From a checkpoint of a small image VAE.
Training: ademamix at rate 0.0006, 12400 steps, batches of 64.
Rows from block 9 of the encoder of a small image VAE, named by matrix and row number. Rows with one number within an expert belong to one neuron, the router's apart. Each number is 128 + 32 x the weight over its row's rms, rounded and kept within 0 to 255. All counts start at 0. Numbers have three digits each. After the name is the row's rms in percent of the matrix's.
Before each expert's rows are labels from the 100 images, of 14976, where the router gives the expert most weight on average: "strongest on" is what is common among them. Only what is clearly more common there than usual is listed. The data: retinal OCT scans (Kermany 2017). In brackets: how many of the 100.
# router: router (encoder.blocks.9.mlp.router.weight, 16x160), inputs 0-79
# up: expert up (encoder.blocks.9.mlp.up, 16x320x160), inputs 0-79
# down: expert down (encoder.blocks.9.mlp.down, 16x160x320, transposed), outputs 0-79

# expert 6
strongest on: finding: diabetic macular edema (30)
router.6 089:104113142181092112155141181103186161131133141169116107108181176135186152186179123185145188125097096122120142183135164100081085130123111165147086134172094125140144087103182134096117156151109076117112081105161148215087137126120160155097092143
up.19 108:045128128069128128128128176193168128184128128128166128096128128128128128168128128101128128128128128083182096128085128221128223128128041215128128128053128176033128161128128128128049128128105128128128128128128149128128167128128128128199096128
down.19 099:066128128009204128128128128205128128088128128128128149128128052128068128204128128128128128128128128083128128163126128177128255182128170255128117128128128181128074128183128128128128128128128128128128128188128128128128128128165128038128128078
up.20 104:128128100110073128128128128128128128128128078128128128128128128128128128061128157128128128104128067128086128066179128128128128056128192093128128128128128128240248128128128128128045128128128103128128128128146128128128128212128128128128128128
down.20 111:104128128102128128128128217128128128128174128128128128128128086073128128128128128109128171193083128160128183128128128128148128128128128128128128128128128128178128128128128128128191128128128128128128128142160181128128128128128056128128071128
up.21 078:063128128086128128128128128158128128128128184211128205128068128128128128128128187092128128128128128128168128128128128128128159151128128187128187128128128128128128128128104102128042128128128156179128128128056128128128128128128128128128178128
down.21 084:128128128128128128024174128128128082128128088128231128128128128128128128128128128128128128128128128128128128128128190100128128056128158063128128128171128079128182128074165128128128128128128128128128128128128128195128070161128128235128128128
up.22 081:080087128128128128128160068128186046128128128128128128188041128128128041128128128128128128128128128128128128050128128128128191109128055128085128067095128128128128195178128128082172091128128128128128128128068174077128128128209089128128128128
down.22 103:128210128128128128128128184128128229000203128128128152128128128128128128211197084128128128211166171159128128128128086128128128128128128128128128128169128128128128128192128128128128058128185191128128128128048092128128128128128128128183128222
up.23 124:128087128128164128128128195165128128140128128128164255128128128128128128128128128128201128163128230128128128144086128214128128128102128183128128130128128128180128128128165128128128070128128108044128128128128128128128128128128154128128128128
down.23 095:128128128128128128128128128128128128096156055128128187195128145112128128128128128128233128128128171062119128095128128128128128128128155128128128128145128128128128195128079128128128018056128128128128128128128035154128128209128128128203128128
up.24 076:128128128128055128128128128128128128128128128128128128090128194192128128128075128128011085128128076128128128128128128040128128128128128044128184128128128128128128128128128128128128128128061128128128128128128128128128128128128128128128128128
down.24 083:128128159128128128244128128128128206128128128128128077128168128128174128128178128087128128128128074197128128128128076128128128128128166128128070128128128128128128128184128128128178128044128128128128093128056128128128186075128128128128128128
up.25 096:128128085128128128128084128128128128128032128128128128188128196188128128128128128128128128128128064128128128128049128158128155187083128128128209207201184128021128128091128128128070128128152128128128128128128092128128128242128165128128128128
down.25 083:128128128128128006128128128128074128084128128128128101128128128150100128072128128128128211189128128128081190128128128128073128128128128128089128128191213128128237128128165128128128093057179128128128128128128194128216093192128155128128128073
up.26 131:128176128173096090128128128128065128128101173128157112128128128128147128076063155083068085128074128128128095128128056063128128072088181057214110128212074128200128128097151089128128128128128161175128128128128128074128070207156128128128081128
down.26 122:128128128128128135128161128164128196128128128091128068128128083128128128155128128128128094128128087128128128165128067128128184161162128128128128128077128198103102128228086128128128184166128076128102092128087044094128208128128128128128168128
up.27 095:128060128128158128128128128219128061128128128202128128128128199080128128128128195100191128128128075093128037128128128168128151128128128128128053128128128199062034128199128092073085128128128128128128128128023128128128128128128062128128143128
down.27 121:128128086177128128046128128097128128128128128233243141128068128185182128069173128128128128077128128170128148037128193128045093128121128084170171128128128128128128179077164128128128128128128128128128128128141128128128128137128128128128128176
up.28 066:128128128128076128128186128128175128128191128128193128128128128028128128128128128128128128185128240128128188128067184252128128128128025128128167128053128128128128128128128187128128128128128179128128128128128128128128128128128128128128043128
down.28 074:085128128128128108128128128128128128087128204128128128128128128128128128173128128128128128128128178086102128128128081164181128199128128255071128128128167190128128128128128128128128000128128128128148169128082128128128128216128128033051073128
up.29 167:128092098087160128079128157160194128165094128167128174171078158128083098128128179128182128090167156128171128128128158209128187139128090179128128128061166166088104128128128067099128128160176163094128128128072164151072128084128128186128159128
down.29 082:187128128128079128128128128062128128128128128128128255128128128128128128128128128197128128128128128128128128055104128070020128128128128128128128128128128128185128128128189128128128128128054128128128128089195089128076128128079128128128128128
up.30 110:106128128128128034060034128200128128128075055184128098128128128128128110053128128128128128118165128128128128087128128128128128128128186128128128207128128128087128128128128128128128128155128128058128128128128128128128090128128128215128162128
down.30 100:104105190128128167128128128128128128128206128060128177128128067128092128128128128128128128128128128128083128175128083128161128189128128128128063128128072128128128128177099128128128128128128128128128128171182108128046128128128128128128128128
up.31 075:128128128163128198128128128128242076128128128128128152128056128128072080128146177128181128128148128128128062128221128128128128128128053128056128076128128109128163172128128128170128128128128213188128176128062128128128128128128128128128128128
down.31 073:128128128128128052128192128128184128128128128128213173128024128128128128128181068128128128105191194128128128128128128128128128128128128128128128128128128102128128181128128128128128128128062221128128128128054189128128074198128088043128128255
up.32 071:128128128128128202128128247128128027128128128128128128128128128128128128128128128185128128128128128128128128128128128196128128128233128232128128128128181104054128128128128128060128128128128225128128128128128181128128128128128128128217128128
down.32 071:128128051172128162036128043077185128128128147128128128128128128255128128128128128183128128108128128090128128128128128128071128068105128128128193128128128128128128128128128128201128249169128128128128183128128128128128128128128092128128229128
up.33 093:128128128049128177065175128166203075128128128128066213128128128056128128084128170128187128128128128128194128128128128128128165128128060128067128128128128213128128128128128128128168128128128187128128128128082171128128128068128128128128173152
down.33 086:185128064128080128128128128074128128128128128128128193128128209128128128128128128208128128096173158082152128047128169128071067128128128056128128128128086063128128128128128098128128128128080128091128128128128128170128128173128128232128128128
up.34 076:128044081128128128092128128188128059128128192128128128128053128128102128128128128105190128086128128128128096128128115216128128128128057128128128128128178128128083128158128128128054128128190178128148128128128128128128128128057128230091165128
down.34 094:200172128128128128077090128128128128128128079128214181166099173128170128074128128128128128128128128090128128051128175154070128128128128128128145128177128055128171128069128128128128128128128174128128170128174128128128051128128128198128093128
up.35 087:175181128202128073128128128128128128128128062128128054128128128128128128128128076090041128128128128171128128128128128128128025077128128128211128128128128085212128128192128128128128128128048091128128074128128128128128046198128128128128128128
down.35 099:128128128128128128128128117128199078128128097128128128085077128128128128128128128128128128093128128128077191128128128100128128128085128128128128128066023128128089128159128102128183174197162128128094052128166128092067197128068128128169128128
up.36 060:128128128128158128071128128128128128186128128220128128128128128128128128035128189128128128057128128128128034128169128128128056128128178166128128128128082128128128128128069128046128128174103090128128128220050128128128128128159027128128128128
down.36 065:128128048128128000018128128128128128128128128128128128182128203128128128128128128128128128128128128128128128128128128128128128128128128128128128128184128074128180128128128128128128128128128128098128237128128128206128128128128128128128128128
up.37 095:174128212164128128128128128104128128128128128128128000128146128128128128128128128181083128128128128188073128128112128128128128095128128096227128128207124128071128128128128128128050128181128128177128072128128128128128128128128128128128190128
down.37 075:128128128128128128128128080128128128128073171188128128128044187128165161128128128128080128128064070128032128128117128128061050128128128128075128128128128128184128128128128128128128128128128128128128128128128255128128128128128074128128128128

# expert 5
strongest on: finding: diabetic macular edema (63)
router.5 105:121112072094095098128180099163159096072109168090174098171122124122142148096149061126155144181093120172136173162134141122099177145147090103113140084109107158111131099071142091174160102145128156127092079094145106122098102080085092105097119135
up.23 066:128128128128165147174128128210128088128058128080128128128128128128023128128099128128128093128128128128209128128128128191170128128128128128128128128128210184128057128128128128128150128128128083128128091128128128128086170128128177189128128128
down.23 090:128128128154128040211128128158066128128128128061128128128201128128128128128128128128070128128128128128128128128152036128128190128163128164128128128128128128128128128150094128128128128104128056128128128150128005128128128128163128059128128128
up.24 078:128128128082128128074128128128175128128128212128128128128128165128128128128128164128128176128095128225176048128128128128128128128128128095128128128198196128168128107128128068048128128128128128161128128128062177128032128128128128087091180184
down.24 097:128095064213064164194128057160128128128128154154128128128094128172128087128128167128128128056128128128051128165084128128128128128128128128128128128128128168128128128128128182128165103128128174128128128128128128128128128128128174074128128200
up.25 107:128128086191128128055128128128128128078128180128075088192128172128128128028128128128128128054085128128128048128128128128128128128164128128128128128177128128128128128165128057128128128179099128128166128128068128128079128188162128128128173215
down.25 089:128128128211128151218128128128128128128159070128128128128128163128128199128128128128128128180128128066058128128128195062172101128128128128082105035128128128128128128128128128172171128082128075128128128128199128201128181128161098128128128070
up.26 150:128128128128128128058128128170190083173128128128149161128091149128128093099128128128128103128128128185128128070096128181128153128128093128128128128077128128067128128080084128084128128128128179128128089128082156128082109066128128195128189065
down.26 170:128083128128128128128128096180128128181128177128081071083128065128128087091128095128128089097128076128174082186128128157128128128128104128128128128090171188085128063128109128095128187128101081128128128128128080070109163087171172128096168163
up.27 131:128091151128128046122078128128128051184065128128128068142084157230128074128162128186128020128154053128128128128128128128128162128128128216128128128128128128078128194128128128128128102128121128128089073128028128128159128128128128204128149128
down.27 139:128095115128128128128077128162071128149066128128060099128128128128058128128050128053128131128128064103128098175128067128181180187128128154074107128104128185128073128128128128088128128128062074128128128128128069064128154089128191128128128128
up.28 158:177128128128144128155157151128229128128115128128158128128128128128128128130128128128194128138128128128064128114053128128106128099128128128197128128128128128097128128079128128128128089128128128186128128106128128128143089128091128174168073080
down.28 129:060153128077128163152177128128128128128175232128128128128128094094128128128128128097166128090128128201128075128128078146157162128128092158128129104199128158128087128128128128102169128128128128187147128128102216085090128128128128104128128198
up.29 073:179128128128186128128128128128128128078128128091128065128128128117128128128062128128128041212128128128128128128128085128086128128160128128128077128128134128128128084128128083128128128128128128181128128128128128128128082128128128128128128128
down.29 102:053128128128128128181128128174128208128128128058128108064128128091128128128128128088128128078128128186186085128128069188164160182128128128092128075162128178128128101128128167128128128128128128128128160128070075074128128128128168065128128128
up.30 075:128128128128128128128128100128075128088128128128128128186128225128128067128128128128128128128128128128128192128128128128128128128128128232128182128245206179082128128128128128128050128083174128128128093093074128072128051231128085128128128128
down.30 096:128128128128073173065128037128128128128128084128128182128128128128128128125207128128128128043128128128128078128128128128080128128128128128128128229128128128128191128065187128128055128128128128128128128128128128128128128240128128128175128161
up.31 102:128128128128071128110128188128128072255128082165195128128128161128165128128178128128128128128158084094128128090128128096128026128096128128128092128056128074128128128128128128128128075128060128128128128128128128207128128109128085128128050128
down.31 120:128128128128128128128128128069128099155128128128128128168079128128128128154128128128128117128128128128128205128121188128128128128128128128183128128082116128180128128128128079128193128128075128128128128128215128218128128051128093157226076128
up.32 062:128128128128128128085128128166128128089128227128128128128128128128128128086128128128128128044071128128128059128128094128128128128128128128128128128185128128128025128175128128047128128128128128128128077128128186128048128190128128128061128128
down.32 091:128128128190128128177128128128128128128128080128128128128128096128104184188128159128128128128128128128000128128128187128175128128152169128128128128128128128128128073128128128128128128128128128128128128128201128195128186128188128077128093128
up.33 088:128128128072168128054128128177176128217128128128176128189081128128128076128128128128128128061184128128204128056128179222128128128128075177128128128056128128078128187128128128128128128128202128128128128128088128128128171102128128128128128128
down.33 059:188128128128128128128128128128128128128128213128228208128128184128172128128128128128188128128128128128060177128128128128128128128128128128128128128128041128237037128128128128128193128128128128128128128128128068077128179128128128128128030128
up.34 103:094092128128128128128128185174128076178128090177128128185128128128128128128128169128172128128128128128128071081128128195128128149128086166128128184128213128084097128128089128085066089172128192128169128128128128128080093159128128128095128128
down.34 092:203128128185128128189128128088128128065128076081128128091128128128128223179128152185128128172128128077064128128128128096128128128128165128128128128070084128128128128167128128182128128128128067083128128128128128191182184085128128128128128128
up.35 095:204128128135128128159128128095128128051128128107128037128128119128190128128128087098128128213035150128045128128128128128128128128128128134128128128222092069128128128128128145175128128099128128128093128128128115128128128128128128128128128177
down.35 058:128128128128128139128128128128128255128128128066128128003128037128128128128128128128128142128128128128219128128128081244128128128128086128144156128128128128074127128128128193128128128128128128128128128128078071128128128128128226128128128128
up.36 112:128128128097128128065128178181170128174039128174178128128128128161128128128128128128177100128182091128128065070128179128178128128157087184128128128059128160076128190075077065179083128128151166128128081128073128079128128128128128196106163097
down.36 069:128128128041128128128128128128202128128128128128128091128128185128128128128128128128128128128128128128128087165128128128128178128128128128153128183128128128128128128128128128065128128210090128128174128128072128128073128035128041128128128128
up.37 060:128128128128128075004128128128128128128128128128085128128059128194128128128128211128128128128128073193128128057128128128128128128128128128128128128128194128077128189128128128128128128128128128128195128128050128190037128128128128128165191128
down.37 065:128128128255128128128128128128079128128097083128128128128128128128128128128128128128063128128128128128066128128128128034128128128128128128043128080128072174128128128128128128128128128128128128128128128128128077128226128128128128128128128185
up.38 068:128207027074128128128128128128128128128112128128128128128128128199128128128128128061128128128096128128204128128128045128128128128128128128128128128128128128128026128114128128085128188128128102094128128128128128128128128128128184128050128128
down.38 093:206128128162128128233128128084128128128128128074125128088128128205128163230128128128128121202128128060071128128128128128128128128128128161128128044128077128128128128128128177128128128128172128128128128153194024128128198128128128128176128090
up.39 055:128128128128128036128128128128128128194128128128195213128128128128186128128128073115128128128128128128128128053128128128128128128023128128073128180128128169128054128061059128128128128128128128128128128128128128062128128128128128128128128128
down.39 097:128128128128128107128128128176128128167128128128128128128182075128082128128128098068056128080128065128230070182128064173173128188128128128128128128128128128128128128128106128128128128128128128128128128128056029128128128128128168085128128128
up.40 093:128079128128128048055128153128128128212128128179128128221128128128128084128128165128128075034097128128128128128128128128128128128128128174128097171128212128128087128169128128128128128191128128105128038128128128128083128128128128182128128128
down.40 081:176128128128197179206128128128128128128128082128128128128128128128128162128128128128128128128128128128063128128210192128128128170175128128128128049128128128204128128128128128164128128128128128128128128128128128128128128059128128128188077128
up.41 064:128128128128088202163128128128128128128128128128128128128083128178128128128128128251128128128218188189128128067128128087128128128063128006128128128103128060128128128060128128128128063128128128128128128044128128128128128128128128128128128128
down.41 050:128128128128169128128128128128128128045050128128020128128128128128128128128128128128128128128128128128128128128128182128128089128128128128128128128125128128128128128128128128255128255128128128128050128128128080128128128067128128128128128128

# expert 11
strongest on: finding: normal (79)
router.11 125:090077153103058127165165104172141132156130100160096139152120132087146130148169099164143153162136143099121168118088156105160121155095161142063088156143157163185163110140115114075085117136170152114135165099175140189149135165074146093152135175
up.23 108:128128128128128186128154128162148099176128128104128128128128128128167128128128070201168128128128128128175128081128128026064109164056128098128222191160128167128128215092153128091128128128128128128128128128128162128128244128128086213153128128
down.23 077:128166128128128128166128157128160128128128128063128128161128128081128128209128169128128192006128128203128128088181128128128128177179128128128128022204069128176039128192128090128186128128128170128128128128128128128065128097089128128149096128
up.24 083:128128128128128128128189081191085128013128128128128128128128099128128183128128062128194128128186172128128128128128128040128128128062037128058128235213128128128128128128176128128149128128128148128128128128128128165128128179128128107169182128
down.24 140:047128128110168128128128128128128099128141175099176128160138128052104128128100147128103167128128128204199070128170096188154161153159128173142128081193128128128105202128128079080128044128128200087168144151047128128034093128128068128128089128
up.25 089:128128128128128067010080182128088092128128128128128128128128175128128128128128128128128128128165128128128170086086128128052128085128177128059128182066186128128128128128128128128128128128128147128128128128128128198128128128128128128039128128
down.25 127:128062128107128045056096128128128128104128048128087128186128163128128160073144128128128128128128065086128128128128128186085177082128170128115128128128166128128154128158128128082078099128092128128128128128128099162128128128152128128128173128
up.26 085:128128081128128128128182128128128128128128128128128128128128128128128128128128031237128128128128200128128128128128128088072128128031128128085227168128128128128128128128193128083128107128128128128128128128128151128128201128128128228128099128
down.26 094:089165128128128128128128128128128128048128128103167128128068128073128093242128128128128128000128128187128128128180128128169128166188098128128106082128067128128080128128128128183128128128128128128128128128128037128128169128128017128128128128
up.27 191:174128188197128128113128128121171060160086128205128128128128128201128055100128128128128054120096128150128128100128165141111107070175149093128128057097128128128128171128128108128175067128088166128130067128027136107128156075128079128123104128
down.27 112:188128128128128128196128063128128128128091128128128023128133128221128070128133053128128010128128128148054128172126128051128128128128128128128128145200128128128128128128128170128128128221128128247128070128128128128128128128128128128128128128
up.28 085:128128128128128128128170072128128128068128093128204128088128190128128128187128128089220128128128128128128128128128128128128128173128128128041128186170128231128128128177128128128128177072128094128128128071165062178128148128128128128128128128
down.28 120:128128073128153128128128128128104128128188128061177154153229128128128128101128128128099184176128128200228128102128074128128128128128128128193128064209128128128144128128128128076128080128128128080168172128128128128128089160128128128128128076
up.29 078:091128128128100053128128128167128128128128128128184128128096128128128085128128058128209128128128128152128128128068128128128128128128175128128128128128128188128128128128128179128128128056128128128128128128180069128128207128128128176128128128
down.29 187:088141128081166073076128163113085128162154150128156193169175128073128128046093128128116128157142108181185084096128094192128167128143128128166144108128128128128128181128128128040128065128128143128179128158128163128089058128128122128128128085
up.30 141:128128128128128128128183066204128128128146128128128075128128152128061128128128128161218128079128128128128128128128128053128128128090128128077128128202095128128086128160128128128128128128128128128128128128152128182128196128128128128092207206
down.30 084:066128128128128128128128128128128128128098194128128210128206128128128128068128128128071128128128128238227128128128128128084128128128128128170128128128128128166178180128128071079128101128128166128128198128078128128128128128128128061079128128
up.31 104:128073128128128070128128128217128128103128128128128128128128143166128128128128128128067128128128082128128128128128128128128128128128181128128128128128157160128128128128161128128128174128167151128128128128128128182128099128128151128023128128
down.31 100:188128128128128029090094128128105100128128096244128128128099183128155128041128128128128035082128128085128075128098128128090139071128155128113128156128163128080128128128128157128128128128128128128128042128128128128128089196128128194128160128
up.32 123:128128128128083128167086128050128151078128128128184128097128128093155128153128200104067128128105128128128128128128128128177128128194128174177128048128128059089128087128128128128128082128128128128078158128128107042128050128128128112156102098
down.32 110:128128100128097128128128092104128128128074128128091128096128128128161128185128128128128167066128128114128214128128156108128128128128128128068160128101128128072184099128128159167128241128128070128103165128128005128214128128128182171102215128
up.33 092:128069128128128128128191091206128128128128128128163128128128128128128128179128128098237128128128128128128128128128128128128128170128128128026128210201128199128091128189128128156128128067128128159128128151128128213128161128128128068170128170
down.33 096:062099083128168092128128128128128128128128128043128174128208128128128178075128128128128232128128128128210128128128075218077128162128128128128128128180186128128184168164128096074128128128128128081172172128128128128128128128128128080128128064
up.34 091:128128128128228128128230128128128128102128128128128128157128071128128128128128128128128128128128128128128128128128168128060128162128038128128128157128128128223128203094078128128128128128128165128128128128128167128128255128128128128197128153
down.34 063:128128128128128206128128128128128128110128128107128128128128128128128128128128128128128128128128179128128128128187128128128128128128128128128128026041027128181128210128128128128128128186128245128179128128037128128061128029128128128049058128
up.35 086:128128128169128076128128128217128128128167081128128128128128128128128093189128128128255128090128128128128128128128100128128128128128082128075128186128128191128128128168128190160083128128128128128128128128171128128128206128068128067187128186
down.35 110:128128128081174128067128166128074128128128128128128180128128098097128186060128128128075198128128092210228128128168094183075128128155106128162128128128128128128180128128128087077128128128128128128172164162128128128128068128128128128106128128
up.36 102:128192089128178128128128128173128171033128128128128128128128128128128171128128128128128128128128128128128128128138072128178128128128160128128128128128128128128128101128047128061128128185128128128128128171128128171064100110128128128128128128
down.36 103:128128128128128128175128085128128186042128128032067128089223092128128128145128097128090128128128128088128128200128069128128128128128128128128128128156169157128128027128128128128128128128128067167128175145128128128128128133128128128128181128
up.37 138:128102128128128144128128128128128128015128226128128128151128128128128107128128048128128128128128112143128128128128128128128128128128081128128128128128128128128128128128128128128128128128200128128128128128128128128151128128128128055000193150
down.37 158:100077077128128054052128128128085128128128101218128128173128165128106128030128128128116115128128100128147094128128128169102182108128128128128128204128168151055171128128128128073071128128128128128128093128128154128098045128128128084095201128
up.38 059:128128128168128128128197128128128128068128255128156128200128128128128128066128128128128128056128218128209128128128128128128128087198128014180067092128128128128128128128128128128128173128128128128128128079128128128060128128128128010128128181
down.38 131:066128128071128079085128128128128128128128128128128128156202128064128128059128128103081128222128128128209079128128097201128128128154128128180128128128177128128181181128128128057096082128156128085128168159091128128128128128128128082128128084
up.39 095:128128128128128083128128128095128128061128128128215128128128160087128150193128172079128128128128128158077128128106128128128181128188173165184083128128128069128128081128128128128128128083128128128128128099128128128128021128128128036128128089
down.39 055:128128128128128189128128128128128128128128180128128128128128185216128128128128128128076196000128128128128128128128128128128065128128128128128128128128128128128220070128128128190128196128128128076128128128185128128202128128128128128128128128
up.40 121:128106104095128128161095128076128128088167128128187128128128128099128151178153128077076128128128128128099128164128171189168168102191177128167128128072128128097152074128128128128128091128128128128128128128128099064148007128128128083128128128
down.40 080:221128128128128128128128128128128128174128128128066128094128128194160128128128128162128175128128075128128182128128157072081060128128128128128128128128128128128202128175128128182128207082128058128128128128190128128192128128128191201128194128
up.41 093:102128161128128043128128128128095128069128128128197073128128128128128128190100180061128128128128128128128128203128128128238128128128128183059128128128128188085128128179128171187128128128128128128100128128128104177128106128101128017128128128
down.41 112:128128128089128076128128128128095128128097128082058128128220128128128143036128128128054134180128128128128128128074128128049128128128128128128128128128188128128175128128128128082128128128150091128128128128128200128128081128128128128111128061

# expert 1
strongest on: finding: diabetic macular edema (74)
router.1 109:166165224158118149132172228125137103192152119130160193103172107113128144124112104182131099096147157130108091098124147107093105082169133160179114131090152092173176152104111173138179123156111124168090141162129169164091174139121074118143075159
up.23 113:106117155128158128091093164128215048169128098128128128128060159087099128128078187113128128098112128128128086128161128148111128128185128128128076128128128128128128128151097050095128072185128128104159075165102128128128128108167056128128128128
down.23 135:128128128128128128128128128128164100128137128128128072222128151104128106050083128128128128082098128128193088128143128158128128128128128128128085128151128128128128167128085061080128128128128162128179075128110163109057013128146128128128128128
up.24 079:128128072128033000128128128128128128043128128128128044173128159128128079103128128128110128128128073128128128128128128128089222128128128128128128128128128178128128128128081081128128128128196128128128128128099128128128067176128124128128187128
down.24 105:128128128128128082128128078128067091128128128128128128128128176128128128095172087128128128128128149154222081162079128168104173128128128128128181128128181128023174128090128152068066128077195128128093178128128128068177128128128172128128188071
up.25 084:128128174183128128128128128105105128091128181128128128128128173128128128088128128128128128128128128128128128128128128128022128068129138128217128128196197128128128128179128128044128128128128128128128128044128155128179128169062074128128128128
down.25 117:128128178128128128122128128159181128128128075128127088106128087128128166246067202128128128128108128128097128128128128128128162177128143128128128099052067150128024096144074128188128128128046128128128089128128008128128188128128128128128128128
up.26 113:128159128128094128128128128128128128128184128128236179128128128128128128128191182128128128109128175128128128128128128128046192085128128128170105128119128128170128128128128163156128128128128128128128128152128128128128128128128128080128093128
down.26 119:070132128128174066128128134128128180065159197089128128128193128125128128128095128128128115195128128128193128128127061128128219128128128128128128128209128128130128128128128128098090128128204128128184128128128128128076085217128128074128168173
up.27 218:100084128128071013113170128179128094128128128128133128128105172128149082128128128128172069128141128128147113128085128128187128128128114167149091128210191179026097153128107128067075128128170128128128128092074128128128128161128121146108164128
down.27 162:123128101128128128128194128128128128073128199128128128128128174128128128061128076128128128128128128128158108128109128125128128128128064128128157152205187128084196097098193175083130128094149128186128172086128201116128088161107169128128198128
up.28 076:128128128192128128093177235128255128100128128128229128128073128000128128128128128128128128128128145128128128128128194128128128128191081128128128128211128128128128128206128092128116128128128128128128128128128128128128128128128128128128128128
down.28 095:128205128128151184107186184097128128128206128128128160128177128033128128092128128128183146128128128164128128128128128128066128168128128128195128128128128128128136128128128128128084107128128128128171206128128128128062036233128128128128078128
up.29 108:128128075183053067124193128128128128058128237128128000128128149128128074128128128128107052128128128128132128128128128128128128128174128168164128128213128128128128128128128128104097102128188128198128128128085143128128097185128128128128128167
down.29 133:128128089088128128128128128128128177128128209128145051128128167128128128081161069128128114128177128128213086128100128116130128128128128128128157128217128128128198124078128169087130122077144177128091195097128128086177128194128178128128128128
up.30 094:082128128128128128123128128128128081128128184128128049128128128128128055098128071128089018128108128128128093128089128128097128054186128128166073128128157128128128195128115128082128070128128128189128097128054128049128099128128128128128128128
down.30 093:128128128075128131128128128128128158128128128128128128128181121128163078128163051128128128152128128128211128128098128128128128128128051151128128128207171128128128128069128186073128128082132128128128181128128128080128128128128173128128128128
up.31 063:128128128128035072128128128128128128018128128128128114128128128128128055128128128128020081167128084128128128128182104128038170128091128128178255128128128128128128128128128128128128128128128105128128128128054128128128128128128163128128128128
down.31 070:128128128128128114128095128128055128159128128128128128128128128128128128128187128162128126128128128128217083128128128128128140128128128128154128128110209128075232128043128128048070128010128128128128128128128128128159128180128128128128128086
up.32 064:074128128128128128128128189128128128128128128128128128128128128063092128128002180083066128128082128128128128128128128128105081128227128063128128128128088128128128128128128128082128088128128128128128128128128128128128128128128128128128128128
down.32 149:137128160128158165077128090101166065128066128171128128181039159128115128076085157128128128044088128128118128128170128102128128128128128128105087191128092128146108128128110085160159163163078128128128055128128105151068038073128128128096204128
up.33 139:128128138128096128128185100128086128003073201128128092128128102128128128128156031128128128128199128128128128128128128128128128128128128081128241108149128230128128192061128128128128128128175128128053128048128128128128128128128128128128128255
down.33 118:128128128128129128089128085128073186084046128128061072128186128174128128128128100128128045128128128103128128154128128128128128128128128128128180128018173128128176128128128128128128189128128128128128128128128128080194128128128207128128218128
up.34 078:128128222128128128128128084059076128128128128128096128075196128163202128128128048216128088128128162128128128128084128128128128128082168128128128128077128128128128128023128128129128128128128128128128128128128128128128128157054095185128128128
down.34 065:185128094128128128128128128128128128128064128128128128058128128128128156250128128128128128128128164128036128128128128068086128128128128128103128128041128128128128128128128128244128128128128128128128128128128069128128234128128192128128198128
up.35 093:128128128128067102128128198107128168033128128128221128094128128128128128128185140128128181128170128128177128128184128128128226128128128123128128128128128128145128128128128128128068128070202198128128153155049128128128128128176128128128128128
down.35 088:037128128128128128128128128198128182128128128128128128128176128000128128128128128128208128128128128128180114128128128128128128128128128128128128128128192128128128128128128128128038128049212128029214128128128128128128128197115128128128128128
up.36 095:166081067128128128143128032128038128010081152128070044128128128189128128128128020128003128128128056128128128128128097128128225128128128059128206117169128128128128128128145092128082128128172096128092128100128128128128128128192128101137128128
down.36 095:128128094128128150128128128128128128128128128128128128128134128054128128105161083128128128128128128128159116128128128181121128128128099128128128176128184128128237128095128128102128128128128128128128128092128128089184128128128165128056232128
up.37 111:084076109101128128079148152182175063128128128128128128189050204128073061128128167128193098128164128128163128083093128191128160128128100128128128171128128128095128191128098128128066128128128148128128095150069128153128128128128097174128128128
down.37 071:128128128128128128166128072128071217128128128128128128081178090128128128128128128128064128128128128128172092128128128128128128128128069128128185128128128128064128128128128221072128128060128128128069170128094128128202128182128128075128128128
up.38 138:143087128128068128128128183180128065128153128128128101147128147111128053128163128165128060169128128088128128128128149187128128128178128128143128128137128128128143174177128128087128106128128128173128128082056122128128133128128093128128128184
down.38 162:108128167128184118127128128155103128203128128128128085165165128128082128128128128070128128128101086128128073128128079128128128190134147169128087128105157128128099128100065128076054128128128128128128128193128065091128144128195182110128096066
up.39 063:187128128189128128128128128128070172128128128084128128128128128128128128128128128128133156128079190043128128128128128128128128128173104208128128128128128128128083128128128128098128128128128128128128128128194128065128128128026128128181128137
down.39 049:128128128128190128213128128128128211128028128128128128052128128184128128196072128128128128128128128128000128078128128128128128128128128128128128035128073128128128128128128128255128213214091128128128128069128122128128128128128128128128128128
up.40 059:128128043128070128128128128128071128128128128128128054106128128081128128128128128022128128128128128215128048128128070195128128128128128062128128221128128128128128128128128039128128128128192128128128128128128128128128128128128128128059128128
down.40 057:128128128128034128128128128128128128128186128128128128128128128128128128128128060171128087128128128128226128177104128207128128128128128128156128128128128128128220128019128185128128128128128128128128128128128183128128128204128128128128128128
up.41 097:128084095151081128076128128185128128128069128128128046187066198142128075128128128156128069128162128190192062128128128128128237107128128128128128128128128128037128128163128128128128128128128170128128082128128128128128128128128084171091128128
down.41 101:128128128128128128128128025128153128128053096128128056128050128184128128154128156128128128089090128128072128128128128128180145128128128128035128128124128172128128051128128128128128198163128128128079061128128128128093128128128198128097191128